python train.py --image_size=48 --method="simclr" --norm_position="pre" --parallel_block=false --init="kaiming_normal" --residual_init="scaled_by_depth" --batch_size=256
Rows from block 3 of a small self-supervised image encoder, named by matrix and row number. Rows with one number belong to one neuron. Each number is 500 + 40 x the weight over its row's rms, rounded and kept within 0 to 999. All counts start at 0. Numbers have three digits each.
Before each neuron's rows are labels from the 100 images, of 14848, where the neuron reaches its highest value: "colour at peak" is the nearest of a few named colours to the mean colour under the peak. Only what is clearly more common there than usual is listed. The data: photos of plants, animals and fungi (iNaturalist).
# fc1: MLP up (model.blocks.3.mlp.fc1.weight, 576x96), inputs 0-95
# fc2: MLP down (model.blocks.3.mlp.fc2.weight, 96x576, transposed), outputs 0-95

colour at peak: white
fc1.174:479509580450527494491473520469536464549479471508576472454434558524552442504498532440480530444480494496498484481503525547469478502469453432520491552545459479433518412524566487489474526558588512502583485532492541468545522551436494531524474495470492505458456506542450459483442398472527487556
fc2.174:499415489526480589477464492503449519463531473533478531536465545481500533485574426451454457539503514449546430531467504530490573522519454561396520416457522458505473481510508490465477460427399438450488459479488476539488512532512462503542468555561478497500495459479513499481513556500563470505

colour at peak: white
fc1.373:513549458509416384469477432428513501510518524442470507515467510483506488468435518533464480569523487448491505467545543476445546483473432480481536525487510472504452588512489606524553533480530435540586497473584497448466453507490492514512506496485553522493443537479548475491436495505523537472
fc2.373:506483496496523531563478478496448446468490515463555512465534483484437482555510537508473533452457529522525550567548480455529529474564519483426468463495464598486482519481440447472553476487534478397507437518487472512464525499544443480524505481478501442511509571494497508522476389520543384540

colour at peak: grey
fc1.331:520561511537554444522500481562462528465485524445591462513531553497462423487486568487473516504461444577482508506465447435456491538445555496504493441461549540547559475491528432510519470538403546509489468489473529515503459562546465505516487525504486504578495479470490472570450443512554548465
fc2.331:469545501537498428537450512504510515558503548521551474517499482512415535561467526495494509481504548505491498484470534575540500468486481482513444570532420516517458548560561521530488460526575468460486540519450480473507530582454524495512573510556508410492523514551403539495453487477596454485

colour at peak: black
fc1.185:521506422521519538586540487417427487550479496565509496498457488490490443495458488528492548490471517527492486435504507533502505491461449467519546439489484516466451590449527547540566591471503603488490495511466531430461503505535488558446567489543503459467472481438424520502551507517503445510
fc2.185:486533532520452501477538512488597547533497476535419534456535532491582513491468498550487457486538512527454527454560490576527579507498577470521497544507527490536430451640505488512445514544508494555498493474505480549544451521497568477512461487508539440507551460525509513478582545496477532501

colour at peak: grey
fc1.17:514493486479414511586479534444513502528459513512502458470483452526448467413519476541543481505523460463521468505503538483488532477500521535509413474440415425399514499450503485552536532498496534498515501444471457474566475447506567479453526491554482495548456440500524439591446540507471452497
fc2.17:521530535480549500460499526454473463525495484511473556588472509505488503516479577422507493518484506509443544455474459560545516462459513505464505534570529521597454485525484442470517550554475460478512576542554488524470484502531406527536498433513507487441550602552522496474513410489512557530

colour at peak: white
fc1.495:454464524526507495465504481496542528474477473513503512417431577429528412537482497531437518495497504485483507441498498418496513473578440510445529442481429468416488548499504492506527547536514489487491505430452546453576488581500466505560463503505508539502492563482483512462544428456496436438
fc2.495:438559553516538457496475501455473484550514520533508529483506466507561504484538501520450530555480522585556540413576514548507548450508519419525528511495497501432567488430476451443521502554518497417505512436481403517481400499486532488462467496534501526468426535454493474493535493522522471495

colour at peak: black
fc1.325:519486520503540430546456452496464496446504421567471482484521445485584543490472455541501491476502566534395539545504448508513457488562547551535525574480513574588477474488559509502503502554580502491437524519442451556496460546547457505469534461486519491488503512549549502457496461479487482536
fc2.325:538488545491521592433468531517483459523495505401568463481490540499494452481514575508528528520543510444524469463458531511473483523486442517534407499498493466413441505484493517487531495451395424487523435445455524483502486416467531512582478573519509503534456470534531537464529512500497524517

colour at peak: black
fc1.439:460522522489452437525528463540460508424533490467499502445560538539458481481449413598458461520469484520499517501529495494492520473456529553516436497513519468538433495483543493504525592455526511421543486499516427566483464532582481475522525484538501480548534575398493514499522427524518470479
fc2.439:559523491511590460513404486517546465513492478466490499567464504548514549464543524508500488450456413506423539475519475466459417511433525503488570501467493473467587537502460490462444445504476512404481543489531525496498508525487542526549491489452495538550450505520481521443544492543488403529

colour at peak: black
fc1.371:532574492437456519550501481506479478489498516438569401540526552480540456519431576475529474567501476526457512498413535472543504567507452453496490486471477481473511489477554490543477488524439553515520514461506455491515502535506529542502550515568504445469555475510516458526523562384573468529
fc2.371:583544475492590471566485476534546532549541449518518488521471595426427524470500496465468491502462506497427472491472494503413507538553459582467444529538467567522476429531478498530537498511462499529459519531507509446482529548511532497547461554525482527561542477512464526549518515513577442519

colour at peak: brown; black
fc1.506:508472518502510481477470563562525534495604590611471445581564391462539547488506531517409490418496446533493487508480549537542515459506538536482568487535539507492474485507489433491482434490534496537539466493483512504526458517519471489512455432513538478504471495501522515519466442498505454525
fc2.506:481560509524514493543496435484530470546432459461491493484539583522528517494509524483535505547517588459483508503413477448465462502494584460552447435429421537511535524471491491480535474532477485509472529477492406539479537466553535506480513440532503540520527526463409515477515526563406539484

colour at peak: black
fc1.501:502460452475442547469482502415536470446473491494508478526433539407505520464487524473544539518466550464553574525475483539524541536462430534555556453469515496492569452512540490504464475472565422541483519490552466513518559539459441536539515487531490522460539575489454530453411492445490503484
fc2.501:495538564585576408550570497513505498442489483522439448499527541495518445572525527555530480478506522523548424504471504529561458498473520505450500595500486447534495483563495514519459563473452519500538491534545555487491475434513456523467516536468480421538455505490490506497594455486529509549

colour at peak: brown
fc1.207:475461540554417549490527542469460470424495480570516565541537511459524511486485472498451476507468492514468556518484473491516507516511522469518563484455508465466530494496510330440498533536528559457488463541488475491505526507533504565575434533476513460564436432536524459468491473453449498503
fc2.207:484486449458475516460533492458563531545433549543554470500553400539554490547475499542511515487469479473494430473477544537517387484492544487504530529474531538488517527485491550623484517467405487457514496439451511533523511465468491435454528450522473488508469506523424537518449532477550510509

colour at peak: brown
fc1.127:478478541534501452535497482582465550383492523420542487457545525470515516525552603462541466481520498529495528514386423449507525526447488449482446508508523470564584514528483479520453503509488502496473480448504491511521460546419478484474555483450499489478473493518465521473517437441559510497
fc2.127:534517473467476487569478511435509498521536509483504469585484485442484456480459456482456524522484480516548472508538584562529451495439514551542545495462481465404466459512468528496476484514526515442529493522452430469506610523573451498473452551532417505432503498440426532548503495479490468463

colour at peak: pink
fc1.13:567554513555493455529473497450528505495483445354466528483571536505530484503461469539497472551469481543508548560493476489565497507524522520532459511449526516543444500479509520427493515513597538508484429541453547531487476455547527502508558520481506520461483445470553448515518467572429459455
fc2.13:457496526443555587595554485464458485546488579492529510499502499508441559451539516446508525517460548493494510491478494463462529482481543528520578513518515418394468546470571517560519484518407504503464586510462503467490462528535475568500469529442504518496506534502539517443487525504546544473

colour at peak: brown; black
fc1.472:567593508432472508513436508449500469491520432586514552450514552549454575451458452514502516559497552531422490549459516517452492480523466539502457478489506473468482513483523564519479521427535491511548461509543504436536456447504472472448464465510583535505498567475495552520458480547465489554
fc2.472:480502472625462532520557415463454446453565593439528465496458493555506479497480500566480458487568494501526482485509500499473541557512518524559489528593515570530559492498536496478535515494503548461521477462504465519497536561481482483467533520483446476487568554507544540499555506462547516419

colour at peak: white
fc1.15:522467473489439503467505424488534488538507480496622482539478545448537515551509507533482547487604458549501450508539541396466407524593507501475496483498516451479541554541501459487581501538524499529502571536497506518483531553545458530563519501537495426507539466503515459497522450484513491504
fc2.15:525490548484484430503473515528494457530492494534567432532532489556456534489563516500533458512473444542483561421526487555484500507445569428531458553459481540503516532392544523461498522506511524490488582506442542384448442517492555545484497545469549457462523478491489489531493492453545475532

colour at peak: black
fc1.470:509461509486497403474588444550490502492454530445462433536506476460431521518455555489520466506470489452474523506478467499509543495470521505547556512423537486475574522523521491482530492455489512561456498381532558560459483492550419530483483519476535479525536482461488530563493491425487415540
fc2.470:500515548482504527471516462492508533395473482474543478524513450449526542459499460503455472451506550480552525475554540452549418547478511535505422491498514433477457530505561515595503533461434527524516490518509485479480565477443524461507503489504611538524479570436517533462531465522566505419

colour at peak: white
fc1.229:457514533477479476521588470469499476567426458469507539539478516481412528482473465504496480595475547478474505505445476461512482474451485471521561481590483593566511545513511458478539516512442502578513482547434484508467550564505495521485587473483444459517470526506495430553465497471438526490
fc2.229:523606486497448543527518496541479470548520505466549397504500492561548449457490552489557535484503547567473458442468529477513461511480482537440583529480444460456480497449529534492492528569505516538462535446556494489484546474448500496529481483614498482534516488419504513520519527473506517412

colour at peak: grey
fc1.157:496495407518445511550483467558492531443524562541440435485444511497521452463507485534477435564496545505486530461492492508480451456491502480542527531534554499519487549528475466454427553569551593434465414508475538501533457524481432469544427485498502529532511497526533409509517505479522550469
fc2.157:462560564516473590477515530437492499456539512461513416584552543575472509562544536535503506538514480476516518566489537440568539506497509497476479512485484525545477527487490458563530488505481453533465537526494464483505482517407515514549560444532543444431504502457377491501497541533488514535

colour at peak: pink; white
fc1.563:465525539490506456551502541529502505486494521461404497509390507531481524482450438422527479504514508502467459560549526525478475521523495432502523507498493483401558559496522477487514518564479522460441456553496578503493430557419528506516514527504511506497511404507518517454616485489490442500
fc2.563:500463467471455535492559492511472505527512489495470435491540514542456530531567616525580487527478493569478485529450524522420514491518517538525531502426549501534460526474479587496468529490600502511520529515460467459499492524490518486494411506564489404501542564448493424488476548474550471481

colour at peak: white
fc1.72:492531519478459574483538483519522532479480540466503483485487487514493455495517509574517428520415484533464477449498543557545507497503495484562487520528455490487537409547552551519440441497470530464437500509423446562480457534571494449594503518504438503568467471523528498576474526527434461437
fc2.72:468487459585476534462477480462447525527451544514509584502527487443549502542532424497485510530541464536505537545493526460446524471413529481455465490470526477488490474486465446499501522499467452566516486476602493459458501515506452500349499494485428502457469515521513428468479427548505502497

colour at peak: white
fc1.541:490480576483525504462495490521497481413505514520557414499501434504491536506504518616504412460518510506499512525509522453473518543497459466502506454603475542487442471502497503435519445497535522494538484471495532498573590473474447457583548468449560530518490513588501520429471505460488517477
fc2.541:549475498526471519530482558490530484560490499516438455558445558511491531437518555448552531467541457444483450513459486519483535495430454527476541533469503556520483576504506469590539474523464552595495505546512545517482599520476511514492510495471496484467553496577507395534518527430491544501

colour at peak: black
fc1.364:483509454535481576528471543559520571445467482495598561493471486507512504466461453509543453520476567464522483499448474509479508446510524507560533477454476571532496503506459536414438527509540565513498473515504480548565465562547429533554491519547463525493438431510536458543461435544537459501
fc2.364:440549580562508528499496385536513499496516515500500515528491483517559510512551485490445543558528500489541441501511540483491474586555449436501509544551491523542543495501511535513544490552481441466521516442551492463475470444543562472440473517487518562484488476436427499496511617429471501514

colour at peak: brown; black
fc1.261:481499513542496532523480442570471552468484546453478543476445455505494543492435520547461495525468534479537495575433515452495491464521576480467485462543524484540473556399423440524450545543516545526491500529574506460464448503525442524481443434538480486474532500495461443516531465433565458543
fc2.261:472523538432445505513522533514528394494519527469527454514486530537555522525616470507546532511481457499456513395557494536517433516504455473519467522494449501401506457557503558525568452470545493487464545504471509562563493508504494486523575501492466518515462536437511532466449543537460536481

colour at peak: grey
fc1.128:532419463526482484538550455561561541479467467523469492507477613546482578457517444521453528516523524579502538479499519490538501514463515476470546511568481506463482460521512529462453510450462521518451508431474512525622504559482523502508510534532530507391534512492417543509489529486473447520
fc2.128:436571530499529513520450466487413496394574477492535546480510449514481438520474493462462448496579481464518507534461575514514472574548436459496535502457455573453542502519550503468525479534464470531501522497520500469463530455483521514458540539525517495504438432473524557494479436471480588463

colour at peak: black
fc1.44:576605552580547498502457543470491508499483464484435534453520593505437512492505584494478497508531522468514495430418518477480491484524481566424484482503492477501527504469521521533548484544509546457482451568540518494442474494475444535449495497453539517471513549503399545523572469509512479547
fc2.44:428422447414476465451463489509482541510593557455522459558488494508486498562521411471442540495469471572514474590558483462464523527544549508564515606489512499507541536453462508523484442480493454544501572474496446520516520564530527498519479515487457469476490513491525459496495551498531503477

colour at peak: black
fc1.218:478493502477515489519539443531576547483460520493486486469457528515543504456456552499443517469489550483446516509431524551493470427496529501503501479420495498429418477488487463482494507450482541563491530470496515536462542528565535492546469453583430408493484465464503568624481479548505453477
fc2.218:597546452507427456505532455485497509455523412542479511490504436450513487497481460508504465537456454521578444529536480482526487563545529448505514527514460469519514541489412461522551488486484468562550523430509398498464497513466498497479529502488509536496546473417542527550437424542513557512

colour at peak: brown; black
fc1.273:459536585523552557447533475516469379506487507527530453494446487519541580502482454524479479500486541485506500496518472495514553512497554533513512482487475462488484538464532566454472468599487468487531513583536475524505468505422389515508522528520473470547501517459534534496444515496588408520
fc2.273:547489524488476489519473547559511578436482538465504524438520455493504508547452560553576531526482499480514504492500479481569499482566486498522528562503466549504460487475455406512527501399541498510478515435485553579452509482590481556493514518501572520471505509541526427532587441510470531472

colour at peak: black
fc1.431:531590524547423460544557486517482495481542473458485533547483552479516495489499488511469540503515464552506500527444521416523433565516524555481494497538528501537470587443503515497519503478477492421471517417472501552541474488536516501441531507471529550494443383430501465551560462526473432494
fc2.431:556495510544482556549501449497541544531401533454527499501515499368507519472513558507551462526397489479500528529548469477497426477515505494546493484494521462501435472519527483561500482484502505533510484586559528467458521564477446519490530587470463497520523533579532485461480575452531505471

colour at peak: white
fc1.16:485508520496578514470420563504523479505471533452471450512543495517500477514510502486514448486492506436496518551453468515496474516421476446539466493569515447492582519537431564576479495481443590499520502535520496542582456482559436482468525540580503538515508569485474483448448480547488424533
fc2.16:531578509531480468526487529552483558488483527542476607555520527513564488613544538495456607518524504593534509586547507488565498488455570542478557446456439481478499504493524445514513478508571471519555502456480482545528510513533460545506507442491522517481496500520500509515518443536481536497

colour at peak: brown
fc1.403:509486552496470535522511523451534485486498499498566506484513538503441445507475478464503481527519473507539466499529470455490511508524537492515536529515565512522446483503520485386545480486664472533436507467460430564438529472520431524542483482455505521504521484527530444376434526465492485548
fc2.403:495543477455491460544538492521577525518497516570488472463504504493454441552495644471517451473465529542462458581471523471463512545479483534497566535431547525582545522465500598533491460533553545524480453513482487440497494504515504480516431475489458493510532413502500507516508573481514532466

colour at peak: white
fc1.245:434551471537489471544512467484506541472491492371512481485530494549495564441524484511504594520480540469499403501478509428546477546507426454509522553482465440491541555465580507492539493521536518500544504451473467454516489522480386431479525487466500507532500555478469508495445520561485512522
fc2.245:508477561495536445538502534525503527454552438487528561489544509442489506535505474500513480482498511519547517560431536527474464568603467511504491466498486514432494528537535437476530479471519545531591499505508574527523569529465435448504422462594582504470445440482538472517488509551498497452

colour at peak: pink
fc1.26:506486505454483486523507497510562513471441494573456466532522463494482444466557573529515575432493534489395481503401524445455490569480461557485538499492467614489453500452452546499517470534484533474557509477560497523497496434479478496487502551512456526427459480546517438534533487474452507505
fc2.26:451526497524449505504501526524507422493533543480503496495484585526509480557439462458472446492497512514555537495521489498488520471528553460547379480468502453490483442524481529527464516535555417555451453547416399487502533538502594520544476441534593505520502500479490537503474554525506503472

colour at peak: pink
fc1.194:444473532522517474544483468519554577547480477486486503501479482521455460470513457462543499506491527508461492533521476489521512478564484475565499370498545492485474481506468453477426526565396495517514553498505560518538508527503529474498520517643515471557472532513519511519639515512502506469
fc2.194:550463464520517482509498514544521487536526580458459551432501550485562570562534486533497485517582451479512517517487543485490561488422536521475518571529533530555532517531516576513504510486515519476478481500507417478486512471497529536465437412388552545502562478516479445535410509529525525497

colour at peak: grey
fc1.512:524481493497542550544499476537538514456519511473409460468518505478558458528474476464526435562471492503564458522521486445544532496526421496494533526493439427484456473449505513489457398491515464596568475485500485480541432517499484437522443528553547507486487462522507577490500592556445467497
fc2.512:499567490495460480426547510467522534453538450463464464538506462502532547487546541557475484491462475451499475424441523474431558532533505525480561558550465463532434480458578480493535572412498455538495556469590463519495513514451574520528552527525513542517507504458522522481514528521460567468

colour at peak: black
fc1.288:565495580511544474483480478421545506443487483526445494530510484509493485469615544496439484513460497511410539538537507521467537539482524460452528432458565544551512537536525481500506576522496472504506414456449496534531543502436471488523463491509513446581564473513484465546565473490460542532
fc2.288:532490475505457441544491474567505503505489490542559499465547533444509503476397458512511493426595535514499433486504516535550496535552451445569492567555435486497523510508497486475533486506486535481451510563560530493581507517537527438506528436579498570464427484490504539496485543498566454483

colour at peak: white
fc1.419:464544531533517485521457447469481515477527483514510484440531551452478492495567407536444464617453484514532445485558508500534449480517476473511502486512531477564534536475487538533544485524511435531440474503509529532526532533475465429577494494540485519542487586383510440457464434468475506483
fc2.419:533425537512504501478540490475566524508525559530455448466517534483443460426533514488483481504480484563508476516507463543517543499387507514485509538547509496515528485372465478432532534515545435562457498577493517545480373529539453542500525462459511484487510496503529505593494521513493523498

colour at peak: pink; white
fc1.84:462519536542594484529548487567475579458516597479537499500553529471547433546448419492520461504553478517552519519451527474487506484492539477543546514504478543488448491484499478493515477556436524515558448572519567588465487510533430535526465472480546447491476468557446481550495557491499518497
fc2.84:481544524477453540485484510468560447509454506464494457516414428524547525502529528503440539532456438506431500462490533451516489494508504450550440498522566519473508465539459521540448457460478478486439565440466460454509498470521584460469538519513460529426514479528525513398508398447498474478

colour at peak: white
fc1.80:466487479529454434431451457490480436513523551466479486479560510461542489475512460562504481565502497538543549481502471487542470431513485446418580529538501520505506487484496540502471461508558486453487550508551497605542478468510457501598494508514488458540468502435514515490417402501558538541
fc2.80:512479539523507580457510549519489507540434550479506522443531589500559499489431454526459501471558486471518570400506552494502486485477551511461511532510516484571524470493545468458499516534523474440536523540613433470491456520577407516461495452504495520538463515510556508487462568526476482519

colour at peak: black
fc1.142:464532497467495472519506511509442452508426441536497491501485446522556478441468496544532480576518516447564503552458511499465467539493516525509474409485527560535448556487480475527589417432505525443461481453480535512476501548419558535472532469496489427488436427451500460536562483505517521533
fc2.142:484475492608498476484513428478575486519521549480459426502455460507484495502502517483494435469465511545481503412537516424448459500508480414478508496487462429472515478481462485531445462516511465494504468527489415463457473476504443438474403594461492599520524513525499494495475532546503479454

colour at peak: white
fc1.198:524506515460529487499510500546462497424483473573507524458495524489491505516493461571487413503545488513504469423479521516518512521509517496461521456563482457471497493593529466503503567456467504541547511471450457503522510493568506513566482530612478545569534561482493477560493417411529498399
fc2.198:475514457468492467454558493529478480500501467529478508417510461491511495564472508527416478524460379564483554446595550492518469487459584501562477512484537527525511498489450557470525475595512500492480495525474479549527442454491571496481560450516501472501478487435468533569524498525482443558

colour at peak: pink
fc1.83:498521499441482479533495438447549507476489484527535499479496568503550502527473565569537496511477478547481492506494474404497530470514511475513432488529476502478482455490447496589514462527383466484551613425524541473484582515569601489459482485511525492505456465559523514541523492541483518469
fc2.83:398505576508566533450531457558482469501484411480431505489554451563490511537455465506513537527560471538470509469500507498532467506540541495445505540500467525558517486506561462478529525589534501453508547480456496467518384470439443491534527485463576494494518527503481534517469495528410514502

colour at peak: black
fc1.304:530491531530495447472416526435429525492472492495482488473536567513480504514532440486458475502559531421558484521446558511507472525566546466496518446532517490533506458502504575581513525472490445446454510554508492557484482527543466436470514501559481499531513536514503529397371508501483445504
fc2.304:448523450508495567494519535527513520515593445572512489494508467548567486538442548490507527529476492498498630486537526479415448483403534529455519475476505459564489524474545469560505507503463500564502501465510527545530519463490509539526499360505562483472500554487518478515531487485514537525

colour at peak: black
fc1.252:586508491529477513502526490439512469434489502466493516468539446437470521490507440407488468537526514435505463502485499505450517503535470440527452446481465505477563457529478491541481508534465533523537535488481566477515496559526478496582585456448470405533477548461549564461516436521553420545
fc2.252:467448426554502571542527541559527458536518423528507437520431501471494534529525530489516551493471518478539491569478524434436504508468547492497466393513483483450479506464528505542539522472443497580492514529510499506486512446464547538465412471549568573527519551503454478539523556523533544460

colour at peak: pink; white
fc1.3:456538538515557518508460474470499531553502492494488514492537502369462502445508505544520549513534505508536499462480497516512442435424492465527496522521485544466491490500477421495555466466561497413520435504512580573563463537544526533488500521526501448514500600435481467506439556540508549560
fc2.3:546432473507492527528494479508516469571483499474522443557505461517516582531506478432476499499471471487562528555431489491468476470452539555528475417485511486473502484517498432509520475514494477556509562463422447471535518525505661465504487485509542516490431530509527563511556447487506421470

colour at peak: white
fc1.434:475512451534428561506469443496574468522478489522516567471436551465466429551507528422440516552492552555520464530504508504478554543466523598500471528460515468463491514457485523522576598517524494496502531508482538462505505503460543506453472548539472507488397500429462505461452505441500540498
fc2.434:444464487451515509531468501465534562462435464449421514466556441477442450445476499525527508505450464407416472437550510499450512465467404462482478495514486519509486504523498438487501488469455464494473494498520419490487493532447435467473487482442489438517548582559458469463515516474534436521

colour at peak: grey
fc1.455:446553542526575498585495410534519527521528522525552480541467546436441476559497464433535440487481470431453466493547542487573479518510532462436514465474524453468473406495459548527462505570514500513527432529535491581456482489467506505530559504466513485501477551512496472492547462486477492566
fc2.455:584513523495518467463489580446503454517553512478480525488527489551522590555474493495490517538552456546514598535474504511475510475566539589609494514519497545529500558468439492527511493458500459541477516492464514445526490530581510530501473477587489520519487463557539517521517465510476402452

colour at peak: white; pink
fc1.62:505538579534490501537497471470449414527496422504489544534493466496527509562488479479505503463528496498466429555531532438452483457459457489549548475510392484506494511484432497470529517561549549484485498465517439484574491529470486501431500558480463500542455504430526463631444485487524527510
fc2.62:588465511480456511481545576480515396472488552502470483548481542491531425533502486440536499544501529534527421526467483519494499496535504494385448492479479533542501497524452530506479539473475538614507501498487469460570476447423531457566474445520583488485485435482481510493493525505445509491

colour at peak: white
fc1.313:510443577489526522453505520459451459496546544534533488533506500479533491518510539518522485482527431512538534484541498591512485467504452395530530466524469521451496509552528504500533443507522496526451503541550539482575533510430514528495556550519501467499480531541465568384513627429487513499
fc2.313:518515414537528474520440513531501566537492477534412557519508478475570545483365492528516518622463519512448520523506494481504489529468562501485547510493542490468535506497505492519536572520429529487541487415500517487472448508535509503474452478476507510472510425407475532533559479551503509466

colour at peak: pink
fc1.315:449472427521446556509478481493519449550489541574544439471490416521537507472535519472584593523501504461506506566492483517515549426475476469480532509487410467552566513432537471449471575425503533472505503518485509447535497479516495485509484528464453512487503400514506514495468547571453504484
fc2.315:457502495501503499503498500424521503577534514483480469530508610522489534553540541497496426562469454595442502521531510574505396508420539499526522529447500526464483519503485533499509558558535487572515477494464473486500466464538496515448510470523521534510474558615500513494517448440477530564

colour at peak: pink
fc1.148:499527539468466488556487406495531576471495509508509578486497537580508529490538568534524486440501455525428485510494575472541535529530493521575523530509495511486444435493532422518547526501439480470544519475486475498496497517517585485503516541508508451508505472603490460565459584542457451439
fc2.148:473497508535574478503540561469509432444510463522521432508521485534527391516481531497528532484544528530547466458510488487490417454536498498444501528609489516549507564527476501512462515545552495516472504565581564427523466467484478532436504492530470550491519489452544528503502461478483583583

colour at peak: white
fc1.558:498516519438458535539500443515483439398530474610556455504502491490535496460462412592460500547511504526466496478486539434487540515482613513456493511464459511521437530509486515551511497450525540562492569454543478471509520520495474437564510494475485490482509513507577508522512489441498571491
fc2.558:464554468427513489475465612482489490465512482474496487499525492572498518531476548564517458428505485508480458473455493530508494527406553459490459492503515502499417620481496494558502518505534485462491534506468539488537390545518472565497539430563523478465546537484441480469516553504435501501

colour at peak: black
fc1.317:515521527475478505514489477502564514562535524499494548506453494496476463481515624487531529438471557475515540547461545483494482569463472502515506464475443518513575459553493452396479488476457563533512497453460535515460408476561494465510427485560522465564530460552520479578456496507450507458
fc2.317:456503552411507443478446442429420506425521489486529503492533493445467506515503551496471447438448587505500520495448540511443510551515413518576455455545498555493449530497477415508540456482431515478531437549512549544498500500470443500563537495507535540496482469475527466521528534489502479527

colour at peak: black
fc1.54:441517509511517568458533499473521426447540538440441427474535552484521598508518443582506481490583557438524524531542495463464518498491471546508520508496559503460566497504467470468516483463541493467483539521464528503498491477446502533508447546458477440490499490415407569482581520496483479527
fc2.54:540496460564535451420446494526467520504445614504543500487513550472527509426479505498503512508522565514498491370476526428544484463493540488460480509543479570468480444504541439523469587494533533522517520492553535445559481540502461525493535543501516514496545522486479493526383470513488501474

colour at peak: pink; white
fc1.565:446541544542477504468488501558442469462458594565504516463507477516508506475573532487421527550587547438431518482514495597572484405445521465537480522453464472540536429500539513511492508540551546484507451528495524485494549454471428494515527480464518488506492506515457510439505551495485486548
fc2.565:484494436501457541538470537463469561502559443466498434493485572508483518553497520529510476427425441597513492492462482511469487527540516509553496489530447497482525556483501555550564525539484560512517577406451489516520479507590514471473517450526511529493497434511434511502562430537510557521

colour at peak: grey
fc1.471:489528401593497451505554455468473565447508547531579442492571445550548485466514479497492508495503479474477524466503505474588439468500553450481528490535534501506532446472492593527439499490463511479494450466478503512475548487495506501474532505488453549549486477546478553462545426539459519403
fc2.471:583468470500571563523460515489444544513520472425446549501489453491470578450453443498501540500494487520492580542582556541534514490505448535506464500480516439517513519455480459495517505479515496515508458579517555550549533534523411505558495461466488452460494522480617533504485565482521489537

colour at peak: pink; white
fc1.33:459516460490508463575561516486530448574477525513543521447418450421520470571536561497551497558525512400499472507518524401448488511491476461511475488495536513482477502466465446505573502523499519466509460501500552452530557487445522489459443432521530538446463470512481470515493526526459540407
fc2.33:540475525550508498434422483484451446417501486471459529510508462576540558547480457480508474480527484533437522494474520556517488533478511479457508515480458497525480486455467543443429463508484520511504540456545480484464545501444467498453582447537502449578523507624543490547461489490401493542